config.toml
model = "audio captioner"
dataset = "synthesized solo parts of chorales (CocoChorales)"
train_examples = 39062
time_shift_ms = 100
n_mels = 64
hop_length = 320
input = "log_mel"
spec_augment = true
win_length = 400
tokenizer = "word"
vocab_size = 56
encoder_arch = "mlp_mixer"
encoder_norm = "layernorm"
encoder_norm_position = "pre"
encoder_activation = "quick_gelu"
encoder_mlp_ratio = 3
encoder_layer_scale_init = 0.1
encoder_parallel_block = false
encoder_inner_norm = false
encoder_drop_path = 0.15
encoder_patch_size = [8, 8]
encoder_conv_stem = true
encoder_layers = 8
encoder_width = 256
fusion = "prefix"
decoder_width = 384
decoder_layers = 12
decoder_norm = "layernorm"
decoder_norm_position = "pre"
decoder_activation = "gelu"
decoder_mlp_ratio = 3
decoder_head_dim = 16
decoder_fused_qkv = true
decoder_bias = "all"
decoder_qk_norm = true
decoder_layer_scale_init = 0.1
decoder_parallel_block = false
decoder_inner_norm = false
decoder_positions = "learned"
decoder_prefix_bidirectional = false
decoder_connector = "mlp"
decoder_tie_embeddings = false
init = "trunc_normal_002"
residual_init = "zero_last"
optimizer = "muon"
muon_scale = "match_rms_adamw"
lr = 0.0029
momentum = 0.9
nesterov = true
orthogonalizer = "newton_schulz_5"
adamw_lr_other_params = 0.002
grad_clip = 1.0
steps = 6500
batch_size = 32
epochs = 5.3
lr_schedule = "linear"
final_lr_fraction = 0.05
warmup_steps = 130
weight_decay = 0.1
adamw_weight_decay_other_params = 0.05
Rows from block 3 of the audio encoder of a small audio captioner, named by matrix and row number. Rows with one number belong to one neuron. Each number is 128 + 32 x the weight over its row's rms, rounded and kept within 0 to 255. All counts start at 0. Numbers have three digits each.
After each neuron's rows are labels from the 100 clips, of 14976, where the neuron reaches its highest value: "lies over" is the class under the peak. Only what is clearly more common there than usual is listed. The data: synthesized solo parts of chorales (CocoChorales).
# fc1: MLP up (encoder.blocks.3.mlp.fc1.weight, 768x256), inputs 172-255
# fc2: MLP down (encoder.blocks.3.mlp.fc2.weight, 256x768, transposed), outputs 172-255

fc1.55:116077117093172087101139165159101142116216147131147118152140117130140093025162150142126098059164151150181199113090099094094153126225113127104131061084172138149155129115081109133142098128068102035121158113075142141091144144140190111124093135146121138161
fc2.55:054111150188117125129097128111122161082058113119049096120153148144091142107057100047089052112093139112130108103118189134147170142160164149147139087095149089120127121139203118105153143099180145141143164173136194123128140133099106079141117091156168135091
lies over: C#4

fc1.189:084099176099124168054171120148118134146129147158167136120142142146087170096161115170151172110127150122090160196084173134186117074108090105071141116114158162152121160127055129161129156128120147123137045102089081162170114156127142097089164064122077096108
fc2.189:125116094106107085139084132089162164089095128103130143118111117134148120129070128146119159167100133110135155179114104161133122167122141103142117146081073133115171146148172158145127120156199177153146138118122125091064076142122090128168041192154143121136
lies over: F#5

fc1.593:152127131128154147127085106062165134087124121161087184141144146139189085144147085134122133092097149187103115168144124165151117128162104131122191143119120141084163166126167120125090105141113062130151142040084161084102136111114110138130129140117152109197
fc2.593:098119127153089076104152128106127081120104129100150058122114081097156116094169100106108129117103121126105126151117093114138158170173160158118128104118199108152094183179098094112125165110155161170147124133113091152120066165143201088119133171054169124158
lies over: C#5

fc1.719:084072124134120132142127160155082141111124102121140138118136112146057159076159134098149120113139093159212113135103051112149170181205098159150121146142114162125112075105151163067116159061153175096071120096066092109112146130079203112124125126102134153168
fc2.719:107121106179162120122143114111131107193187086116148150143127097105178029105072097168146164130095107141096101113132125142120162128073081153134101127112126209162125138117086162145189177073123140171126117085152078137151166086128115130085149149148126158113
lies over: D5

fc1.288:093124108169134142075131110087115140059158170131151148082111144136097101091136076138138133129141091131119156094144103136103126102136096105099091119109169150110146153114091153117137100144079092173183197166137184162139138158110146157169128182070126075158
fc2.288:131102146139090082173138113111160153140068107136141057113109134039146099137091122172092152127151159132094105195079126124117140128071153106133171098168102090115138162106143128119199096176130134061161140142103116115128157102098134039098121099096127122108
lies over: silence

fc1.721:166116106193107199127085171133068128061147192135051131131173158118122122167116146079111117113146117176120050083117140129137122149134070106146107137128110094085132181137131128123119092126146138137150132117102100159127097133112076156130136160113156125087
fc2.721:083151156094172135156104132072110153186100114109132134112191094114085135166156114138174113117092052137127091153116123136186111150169112155120118073102131134138129111132153170111128120077112100143203066091149123118103148104095122141115087081159118133152
lies over: C#3

fc1.626:076128108106136078181136091107165147177185172156089077069144171063122132088105125150133142148121101100144150121102108104141105161074155099082100100103137130123163200057131135075087062177108115118080091140157144124122063198101132148119144134101136121136
fc2.626:119118094060140086155109113098143146105092121138134133123129108123149144113165107179145160081111146119121179108110140153142144123096192079173119154179132140169184104107115112144173154098157135150097135102032160095185118192127135183198149176036150111101
lies over: C#4

fc1.708:109128093103091125133115198127148110153102088187070169138157141109127066167163097140138155094123109124114141089124093102142153119154170103161103109115191144116129099158135150122159121058100192161112159125139096103066158130092204104095123132095139168108
fc2.708:127128137119185115155166162097118137184115180156115143128156083151134148153116085085131114109169138100182101085183114132101174091101107123150143155177160121183140075102089113114175142129147152210148156132151118136094147141144134154060092106083084074085
lies over: E4; G4

fc1.674:149095210125145128181139152112203124204097113116133116130110149122126143198135126109050175101125103096153125170151124108177174127144109034128143087113088144173098084146088114096128070105173125126106063104128176112103165185106123100092132123101085114079
fc2.674:146123152176129184157096069143163127072135072061114191113163113107138146120098127126146091181141136138158102162137145105137089145163097166153063155155100095092170105184098105119119163149095103123174096180065115162124163131141136094138113157164142156107
lies over: silence

fc1.703:068144128080158085154137176136066119137151143166146138128193110120117156119100102161131057166125117159159161167100137129209095103105095173131191157066099197092128211138110158143179082074088117110085118115155186115105098120152172115120121143096137100130
fc2.703:128147130092028115192185100149095128184094104142087101125130132152087177136142124165108146145087109094135125132115208122098105072156152152153102103132151148104101076184108183146148154147109170108179121107135090119120134067116179127088106089175116174101
lies over: F#4

fc1.268:143078109176166067153136143089090143100120077113210115128102138136141066105114133063073090157098152131158133070084148094144096112127173106173129147111171183128112139099116046124145167188130095174138087111137070185157137164108139105079186150141147127162
fc2.268:162053136134202078133147083117108066151116156169173163077142085175118102039131078101151147120126161106119160158173113101119129153164142084172114127120083100155115128122152129102097078066125090128120127142070101125121164165153139154144117145085149099174
lies over: A4

fc1.559:119134114101024093145197124083101145087109120191140118121159177140106094187166137139126131161088063137122078112185069118150160115107097102111147116087177142177158144137147139063108075146169116171175155156123138104110145135056100167083222138143181105146
fc2.559:166071109133092115096170114114158132126140072051126118169187110186128081128139110089144132200108172189122154126146106142151117108132111165133108157115146172200148105146109108157144107155121102150162123123148139090170124108106103140127118183148125119090
lies over: D3; F#5

fc1.155:116101120160115110157079181148110156139119158099085139087121141099163161154119123128047108162077117104196113143151104081150074127126118142116130141128123107164152141077117113153163101175087138127071062194097130138152096141128135077147169120096157164103
fc2.155:125136136142115138148127142105194151079123137096150160071159087080183092123172114128140115135146128163144134151142165112132088051122186107150105120138058170111161140112089134119130202113178095175151142112081105102112112166093174106174166134162170138139
lies over: C#5

fc1.234:156110157169176144062115100121044121160111093114105100126104156146069067135165130083146073138107190127117105124171093112165147068130170110154137124207098108158151085137140133158104097176119172147130171132127142102180164193094181141125132122108162108150
fc2.234:175149124119124137083151159129135148119106131142061119140135144145126131123127123068140164108123131128128064140120073092120154136136182084130156158151049126129082135151137197118112144150131100121191124155097139131106111198160148093127107078135134155127
lies over: E4; D#5

fc1.134:093108130090074075133057147162170090110095144097140195168139114156135121102074162142158144106140128098154116128156111115169121140124126133166105196141104100091158187133146130097141122145164149121087143093135093138116141135110142158142200117109168089116
fc2.134:114152137170175108131146119162115165116152140151123129102200103091139073113110145145125102049134124078115162135106167122109198177145120079141115099156093225190086113172141193153153086136112140115123134132126083152115158135176162137110112153114132173193
lies over: D5

fc1.313:156073110103154143175117172172161121229146159133090189119160067079153094144108108139181108194060109124108093111145136062156099117121167189139198141080148139103138144114163097120111156167117101131120108069052147113111145097131123173080121159122124178114
fc2.313:068120145160047128121087127139181126154137112102111156162146134142083106090135155192150142036111120149138119149176117093144162091165150098127064110143163188167154143075101116125102145114163141192153123174170153063139050121158164129109147146107144136105
lies over: C5

fc1.38:142176130115159107143081181151094123130100136153127175136243124120168120094129161116142094081120136143130123141162146099138130092113158088160088142157131052165146135148143159140124154139122136146084102090159108176087098132110101138071181154076178166109
fc2.38:134147124149102062127161136178139139141133176109170134142098073138162112116092110142121096178097164086105149067065047138106137118163141061107093118058090154117100110112112142132117166097085116129114127131152189167095163109160117116163145118073084188154
lies over: A4

fc1.329:124077150133107067149153120099141124108136116165160140141154122142134113115146135154125134104149176126131165132138132136123131104119128134106115112116084110095152116025116109163204121125087166124175103131123082116135114087110145131141105143121108100188
fc2.329:114146102124082114157125120138133092192128077085111132110099147120130197108115144106077138148083142123122141118074083133163091168109148162091163149165213113079040110186131041127134148198090136179126120091139113156109165152029115134123080151150114136128
lies over: C#4

fc1.525:112190130143178120146153121175086157116163125088167157107162179182152075162157130122074035138175129137128124154134130074125147129100154118112151163128085152132087156116151148092097130149158075132162130106126102166101101126139143122049112106143171115116
fc2.525:174095146090123164120181135099083069154133143157111159094097121117154160132108111132094123144160055109186147146113093048145175115161189162081122155083113115172134175161140087195125092074097106074113135142086142072143124174097105127161150176104169165094
lies over: C#3

fc1.546:109119092130122145132131136177180132181120158119128149157141081110084081142125169133113161120129128105219162152093132149138092109161152105079095133129120111095113103169080096136159120103090134135173172114093119172076170118090124174128094176100105148203
fc2.546:167126117084124192135074139137126076163093092123192125118168103111211166194176136133167180067140172117162146191144126106052100131137169102084083151126193138183105153150193151143098102219116112163148140176129132141135147166110073137129151105125190143113
lies over: F#4

fc1.373:149111221146193100132170120139147118098143115136192171152136107160123157141211124123092069162097095128140137101183117075104135137113096157148164135137142170130124076150180153146131104057071184137171147085130108133083134091205174117073112134123104137127
fc2.373:124103076143101119117128145130090187120084109147174108131096146068154108153101133148141116145147208158175122151142202186177094151130131131152159104149079151085093075072114164115115109126127139119122115090126158112140196082106177113152080132144115148123
lies over: C5

fc1.68:076136148143149125135115182129089120129094117157165138080179115123094068127140158113084141168175142110194134157117120140150163121116172103043172138167053126143139134067180131078131149062140111106142092130157135131116141182138156135112119150088096117064
fc2.68:125071135108193177101077098141139137128146130091132094100160146158182099135129100140154149138064114157125157097102087114146122113144125158125107079168133166114144143177197153110118127177145096132108070137160176153100117095152059113105114186127156123141
lies over: D3

fc1.518:086135132118185101139121113145140168123130094146160101132103180128130159151127198113097092099101144165146135150109106117163109112143136106158164127180114050178095084112161145093086140113172097118122148104062116142122131155101124094172168129125188098163
fc2.518:113094049063119066131102158083108179098137163144136129139087108134168113136123208121157071128106163079093105158164093107080157196085155112116143083118112121103141098102114103134124164088139077081074148102139137124099138080105116128182164086130121117159
lies over: E4

fc1.131:144131116203076170093152198091187189048145168107127106142151162143094113183102122083119144129055102131149113119117131151094121119153165088132172092128072183138150154087110152124154132158101171135113135088133088102121143155137167142079146159134119082212
fc2.131:174134091173083147139105208132152063094155122140087109176149133144146108127104130138171107125132151107213122157112223095136062099124107163146147097134072122127122180096231120135141172162144105104112141154153109175143161097112161101179188160155169108153
lies over: C#4; C5

fc1.320:151058106120170140088126108133070131104165111123119156116120141181116092162109138134156174109111122153097065111155104106198124120189200102164144083137164077106113111116091166123113151131197152123174122106142093116071125181081154146130122090101112153151
fc2.320:092155156088126065107160123174115123101077135153165147132150126207125097171130159113144130156100098161156113102120127153089119142111141075138157112176126087157124078090202127116109149091171197123177124181138125096118147109166155081152125144084091176164
lies over: F#4

fc1.229:130146088220169162145155147128085094138129124143141173100125087154118125149148107118121102130144165153115117164118136125120086126089079189084146143102127166113067111121175178164115160125131085156109127093098136143119052154174047112064138148116127145119
fc2.229:116136148194167121165140146111102117134072122114112178075105122168140163137144141164096156181078129176113127130155101125141134146114158107149102088151079126185132100161093119103132126105079120126133108137119104050128161126145094116158096176137156137102
lies over: D5

fc1.520:120169126099125126139164095146110112183157179157182107055154143126160146112139118094096116137146084184111107176214059140194140063119143138138155076155145148133156066154171129146168161094110137128123091160122093089133146127096136145100184126118159157144
fc2.520:112148149116166110093125152090121181087141059105101135071125159124145069168150126146121135125160191121158135167110165128153188081112147177101164117129162154178088135127085136162119135116106139106156045121107135141160214159137143083164124159141152134076
lies over: C#4

fc1.724:102138149093146165114179121120128141108115168206124171102119109124166162156147121104172129126182126119088093190139088158132107103161109031097110105103161121129170097116091112133120135094124132124121131107145074133181131153052127054170094132070165085131
fc2.724:128086189145131147049097167115129185046101079107165076124184133152101158110142180072153091119156168151077115144162160081151153100121142114150124162085125143149092152145180110112123159091096109174093094103170148143141114122170132132129140144129182136078
lies over: silence

fc1.341:100149113148167086136115145149164130072123066173144123138160092084157142085077124072072144158167068152135095119120085106098174144152129137091148146133120057107151138133186120193094152125126153120137084115088170103101129148101140082171177144166128105070
fc2.341:189134085088126162156138113162186126142108169150142087112086126090077101075042081147180095092176125140160139078119122121139130104142118187129118150112136139111148132124179130118158130134160148162140139137104174091139079136103107146164116117102154155122
lies over: A3

fc1.400:114143168142152108084139146108144148122103093096084086133137112169128042148142091094161051068097054101121143105080031175175151197133082147035138193125104139117138138138180159118120155191108115156146128127146158125135114138077130149103107147093130102163
fc2.400:110178096104121150141149109152122057121121229029144191139161153089168147108145049113065168081134162151163125162171138098091091171094151199111110135124170129172048162138108162077105148141182108152162153084136145066103157146130105091129140103159131121139
lies over: A3

fc1.164:112191124122098060140083126140140151123122152163105169173146132024096164142135084200172115089096151126162147145179111109095078148131093104166102175161088133132144110164113090112115151053138095151130124095060123120173132121160133102088133169150087152155
fc2.164:156093135093116133131126138081115136069148089112131129079080124112132125124170123155120125155167088134105123146066118130086161135052122165075133202148122081183171110107089056154152102191117143117122169181099071112163182111087126106172129150114109126141
lies over: F#4

fc1.545:121156104102190158094138175116104192176164112107130069089086101070203173151149160103104107186101148075125153112144177097154145110143084127090072109153108137140135185136161171137173062096103122173111107132114121124146176145148122099123108116116135144080
fc2.545:080077168166096149123164111069142142155116162166173133151132112106144161154129131111121099144094081172106104143119157123169166122189172045179153097129093181121122142124149083117125171136102101073155168135144137156152151132128076136117165171187142134127
lies over: G5

fc1.394:139115157109126115105145098110158119162115174156073145126167120176124098118083109103137114083107109178173192071081073183123136169151156157134103140155140110111124150121107176128150153048171134125069094133098162097097170158092099141130098142117119109146
fc2.394:113131109134125133143127063158111160205204088124127117129072128136126156117181087152128112104084161117070095084202067143105178155110099113176102186143128093119080084120166057115124094169105154139162121174140180093111115122092107100137168158151149154178
lies over: silence

fc1.488:140089148108183096109175111100046077141114168121135147159082108131109116085122116150070136065120172191104157181114127144124153064115154155150129165143067169104140120125164135123127106097091108154113124115085120127145157124113190139101145154114203098122
fc2.488:131150134079115115172145111141086183119076142152092156172131118169139096113082163120101123086206139158128136167135096096114173114164138085087106135162097088136116140098122151128132135125069148116148188160120108168087125082110173130137117145222053099149
lies over: E4

fc1.101:080090172053159191153105128055101154116087069116076130083074158098138097160143122141125094058121197108102189132216156105134189128132159076110156104206061153139157169133169153112152137145105134089099106126177111123128164145082186126095117083082158139148
fc2.101:116099112042137100070079110130185061090130167111184167135146095092135102135144084113115139152165142152149101106120090068166098128131126148120127161130086122155188168045165152141136181106112143121107120126226150117158126099139126118111180110120105147012
lies over: A4

fc1.328:119179157185147072157113095161079129155149146092142097065122201062100120165097094144090176105112153094119142066083092095151126095173146127174124060182197092113083089109130128120100116128150185137129081107120146144107049131113085159110172073123133129168
fc2.328:141133150132104109126154062128146116110144080139141123205110164124110070097149140120116143144108136171121139072127111097198118121143111120133129139146120130098143099146161146139118185124136145117115065126121168132110081132140104134118120144205084129185
lies over: F#5

fc1.606:147112135131096120144104140120094099124118157105111101193152151137170133097151153176100095167138136138197158109114129121110150108129170135139107086115144067124061187159157082104104094114148153197143139060107114109151186148102140120127107097144045135169
fc2.606:122166074094137135107143079082130129160071146140145125149097121130193107094168111093153160113144122162111150187110172137142126134090121095097053104139129142158122131169092149157069155082114175153166091126154087134133147099122119144152118145195132084114
lies over: D3

fc1.720:163114112126143145138172136093098127187199177155153164102163098145101154045136100061190174128115105199100161152121166100141132158122063153133128128121162147148134133194097138176157154143180129154187109090164185112095087161120128143140138137107120098054
fc2.720:105131123126131048125142085165122131084108131100119100121158115107159111145117147143169167161141097119130175125112131111147171116112116203070159113162192097166191143159176118123143101135131155110179139144077148117165132154155158099177161189082170122135
lies over: G5

fc1.15:172120169090171105104092182073150102075110156107144144120121084142092068130084140115134147169134154076083136121058073085114114108203049088102154197158133060097143152129110146085150143120142119164115110112131150099121145132143083113105129083144182156066
fc2.15:129138145101105113083126130092114101082162126167120122122170131111142125087110138101120154111136161137163128132159131188105095181187093111103181189136136139111099183079118139150157143143053205117136108045069141136157090120091190126133177096125147068139
lies over: silence

fc1.580:093082177082141122161178095106135152082144154170097193101046131094171154145107128118112128148184136111148128147072150114120080107157135161154076170094123103103118129130123119192084101158080090137028074126138151106115085082045114183160118067155135157074
fc2.580:127077182073116112091169049170117102158157116100098101149145143146103061103132158144142110182181127171072160088117133113150173165113109104157106112187123140094108182089186165173117174090083141153144127071182121125135122087152129140107145125087152128081
lies over: C5

fc1.594:084103141036136180152108145149153132141186158059126074161241142106153129096175162152088133122129128126122177137130145139131115113105149104121120112129162068165115083121134134226106125115170095060144121148108113138062142176087107153073122142161138096126
fc2.594:097179131093131163165086176135096117151073150069157175138052123143076097080143055065128126140109089116100123126100091115144186135135106141151159108120147070143147072122149109110096073139077159134139032123162119141133179142131147173139080170089153088164
lies over: F#5

fc1.52:110126105126093116138063147105180143137096105106081138078163118120099137101101149146094184120157066110069150076141101086080150073125053090180134142144132111128159147179081084187148153127144108134148143116098136068123168168106171167095163127152144092167
fc2.52:113146067137130156129127108146113107180096109146176143116157138150153124152066165159119149202166113114122160161068112069185172166134109096092142118107125102172149119106156146138118131136127128105104120132166131080112106076140094103137163111142120106105
lies over: silence; E5

fc1.767:178104119089128150214111060149140149102144169058111099109106138135164052132127175087090131122144126111139163159137145085160161092129068101101124094189109125138130146145087156109135142125150081169150150088132150118069085097114121131148143159141123120095
fc2.767:060126099111106081144094106107107132131155112154118092149128097134157104101167150115125126131161148137087141127146121164144121163083149189090053099112118165002157189097098118129164113125095099125136105220130137089115099056128124093087147191090149157138
lies over: D5

fc1.348:084145153149156093159103192187074103154120173126104197152133142097138142130115177177128120149098113183135146098123106170113072140156159173109086058207184140112142151137119179098113130121093140130078103094111101130115125152098172122113090135073114137153
fc2.348:143138106116133151172141076147131133165135148156125090156105162140135175116136091105137205100097186191117160100149101103166177095181126150166126153120108134154142159150094067159132097125164126153151056106083149153095134156103145157127039141127159130173
lies over: F#5

fc1.195:116173060093171125198079172188135131056083133124125173136111099130137127169096169098098130103117168189127171177079175163105192119115139147111089079171107160123153195169087155117162118130119125163130139131093101168126167113107153141085163122173167152098
fc2.195:133095102189142075215149141132066154120146109175155178093090106232125128148140108125115116155078087170149129075140091143103055177127155103110098077120133097159144167138118121142095183130116132173132152142078125142129152106134163094083120110126209151106
lies over: D5

fc1.460:082094096149096132183154109069064124148142087160174105148140149150085139143123138139156146115066096064114176104123145123101213108137167107075113057109150119170142154116174143109166105096170151101123203124186163131096070117116088138122087120115153099083
fc2.460:122125112048177165081154188139151128106147122108131160176116124140180102134124156106081175159050122127072186138149089135128128151131134102089076151120109147125158124170129177108164114131099106138123147161181148158122161116174108121132084156132126144161
lies over: D5

fc1.87:105129144154119104176125164080056149117097169093171169101170171139115121096139116086108152116097065119110135137190153129097141139144202131130100143160141178162147095120104107135132128144150126133110153121103060172112167105081127173146076170130133126151
fc2.87:110115122215160168139070092112152159153150102053157123105118124078132132113140125164175109197160077149109119177115139087130114090127133101101076160138072131128142151109153178131117123126133167068162158154142124153078145146116094120147114156130175115217
lies over: A4

fc1.423:137118118127077145115130137100147146131176116201085146084109109132101170174172146110115080145142088110071136170072146106121127129168126100188139148116119140151157106210154101114096152105105167133057127119146169140168169138136098121156092063120069120137
fc2.423:175128094089137061103150099129120057190117124234096095115135108122111085148109154105131147118153133125136110106109057118140140109155067123104097045139173132083134125130215121117130131109077129069182140118085086092100127096126134099136153085169121180131
lies over: C#3

fc1.672:183078118168110167124069172167138152065067166162094122117145152141155142155148155139086171138178102099110126145133151102106144127084161147116173126176129123177117177115150113124107144197127158152114154139131117093168104127101118119105119123140106097103
fc2.672:117150083128144097163155137147159127082164163185099094085116129133081135126163109092108179120080133131145138140145159127110136074116116093087131076103136107101044174177097133130099165086102191156092137124118162151097135080164133108095137138100124142108
lies over: E4

fc1.154:092112102161106122112126132121148135107145195096173179130134123112038113122189159078117119101106126119152136117159156099077120100121109172181142164171215147186149178128095138140065172160158134195163154110099092124095067123109128122085118154126094111082
fc2.154:088117120106095127118099179125134107137165121151142130145124083098146170088124123088189122193090192090102181091145057071161084186107180153142167134135134159090133141180133128146171137153098182130122157043155117131160104138081067129071080109093090163140
lies over: G5

fc1.766:103145184163105082083103106151153126144174122126147131079145103131097143119137059081119126096160086086117096112108149120142154101096124106121150177099110105110098212094124157143150149104096135163163168158074119166097099161091156157114197127129122065121
fc2.766:090133107087135154144103119175152126099094071151148152181147166067156123089139139139130072111156148155127096120125142082102147139071090119075127103112192138107092135143157087135172171176101123146146151079112095110058152125130125119133079104113141066139
lies over: C#3

fc1.359:130119178160158114128034111201095144147098095178148172153124111116145121131094151163143106152103069091154123148122127120149093109153138108106122124093142141129116150102146186101129098113100162168096164157101177113098077104094199137092149123110099126147
fc2.359:137043088145122158181148103082151144120106146143112139132158105122194020084126116151150095130150133145084078066098098145159155155131143113100077135107156131130101132090117126117160119126104106175061079103132110139116114124132116102029172123131112150120
lies over: A3

fc1.138:144074114128091134110073102176135104140167078116081102068115191131082197118157086099084119096061121109080174150113150117121176084137063174082133163165109146133173178152161093103166124170142140127157131080097115144135165168121049165150159126152098135150
fc2.138:066168082181144120130097168107169101133159122117109146107156122123135100095139086146114127133181106084105086095096091115144116094136109084112107171110089164082101143113131135168122112111115130152109073219129157115142113158120137189101163166128103105124
lies over: F#5

fc1.11:117070084158162130111125141076140120111141124101088138119116152057160124108109154141073130118087071129120138131086072122140097149132075104202140101133136130146127113090094141104113134135119062085131117116098106151204120173097177142169096131166107120094
fc2.11:165092093098079129140105157227152141136143103092139184122169077161134149092154145127129115084125158156124089133143125147141154172177159109128132100167100138115123108132175098116131172095117140172160107129105094094121196104190073148098135050113090044133
lies over: C#3

fc1.143:108115153174076120155149166177087122036143072155138122114113114158125190126130074163158134138116108097128116160137090121126169147175060096130160171182166090155136123068104109138137180128151107137141153101155149100149154166127082164134169169123132102148
fc2.143:125163099168098133103068143145165097158148098082189109045151143097141085106059074138119110117151164135116115142165123132140109140116087146142120147078142171134084140100173210114117135135125109149184144209140070151180149107155112137067101097122131091107
lies over: D4

fc1.93:096118043147164125165139131135140175116112107136177121102171066112138087172130070107134140163122151126098183134112119056101138098108106056107170099140083074133123166180104139163124126148140157061119128127162104105134134082141138107126050166079167095142
fc2.93:169106146180142139135117147104117076197109081091175112204084160118094100203166081139119101170150120094175133178160148129149105067111088132114127108187174137150083133178124160144169059142141106109118154060156160130128176149110179131132120138167173123099
lies over: C5

fc1.543:157116081119101102091131104082076172102092174162159175166117090156171057148130103063159084134088104120064113140087138156081079135060170134112098110093093088142153152122147104095136114122087109157154119100151112104138123135146145128131142113177111164178
fc2.543:154090123148099149132110153148108115032125073129103168188108121089086130143112121139093090080156103136066067138166133154116103071147107007089174160131132111173142116122085105110132100151172157127201135157117172128109124150186076111138168098160130113093
lies over: C5

fc1.208:106114179110152068218121115144120167118086162129131119115118058088154143089126141091105073146183141176173184131086093093126102169099176104120122064151116024076111089121132096085144107070110128116183143135101170104165141147091116139108136125134138165074
fc2.208:079157118109152120159134140101084140079099111115135108126130160105109158097063082120140128136092046173139145173072123189119088184148080126118130145109120149053160075169128100144118111213121123171157157154108160169161147098122152114133102119095096191075
lies over: C5

fc1.391:110155123066187127115171088198136136123126207134151170086150110153157148142141119105095123135143134133175164152156183149170117148107159081087107111116133182138116134108087132114103112121101140102112117058153103170131133168138105181154146147116087131119
fc2.391:106091190178184108084131151157124141122111153174111119139104128126124096138130129167180179095103097124149145228096107140172139132137179085089069061102153129103086083157138157109128144194140131144100163144178075134104099127142146105140090114127193147145
lies over: D4

fc1.112:091169173182105163173098116085170071113168123124151189118077123175138105177093097106134141161154103116137147132042137167139118151104094113122164180198123144141141120130129145111146145182139103184045093134137140102157131128090124146138125085082120112128
fc2.112:078160135076137183152120075120080111146111116225057091111160120116133190142164130076061087087120131104160087147129109100093128133102130154153102075135115072089173092174114147115083121138115124114126116183105205097104151167119183137118102111167134064101
lies over: A3; D#5

fc1.471:160097068111083046111112109125087065122140081098151151105107177079161120135173111194113100123159113093088130101124110133141167156091117127134146124110127138124131081184093142109151130167127088148140064103155112151118118139069119136140133083083154130094
fc2.471:146143079109120145204082128122112070163156071161191090105117184105119120114148056121143215111115108152134143106138153206130147100114095162125081116112041129145145090163152097131143107132111127097133076088086066154126109113126142188121098132115108076116
lies over: E4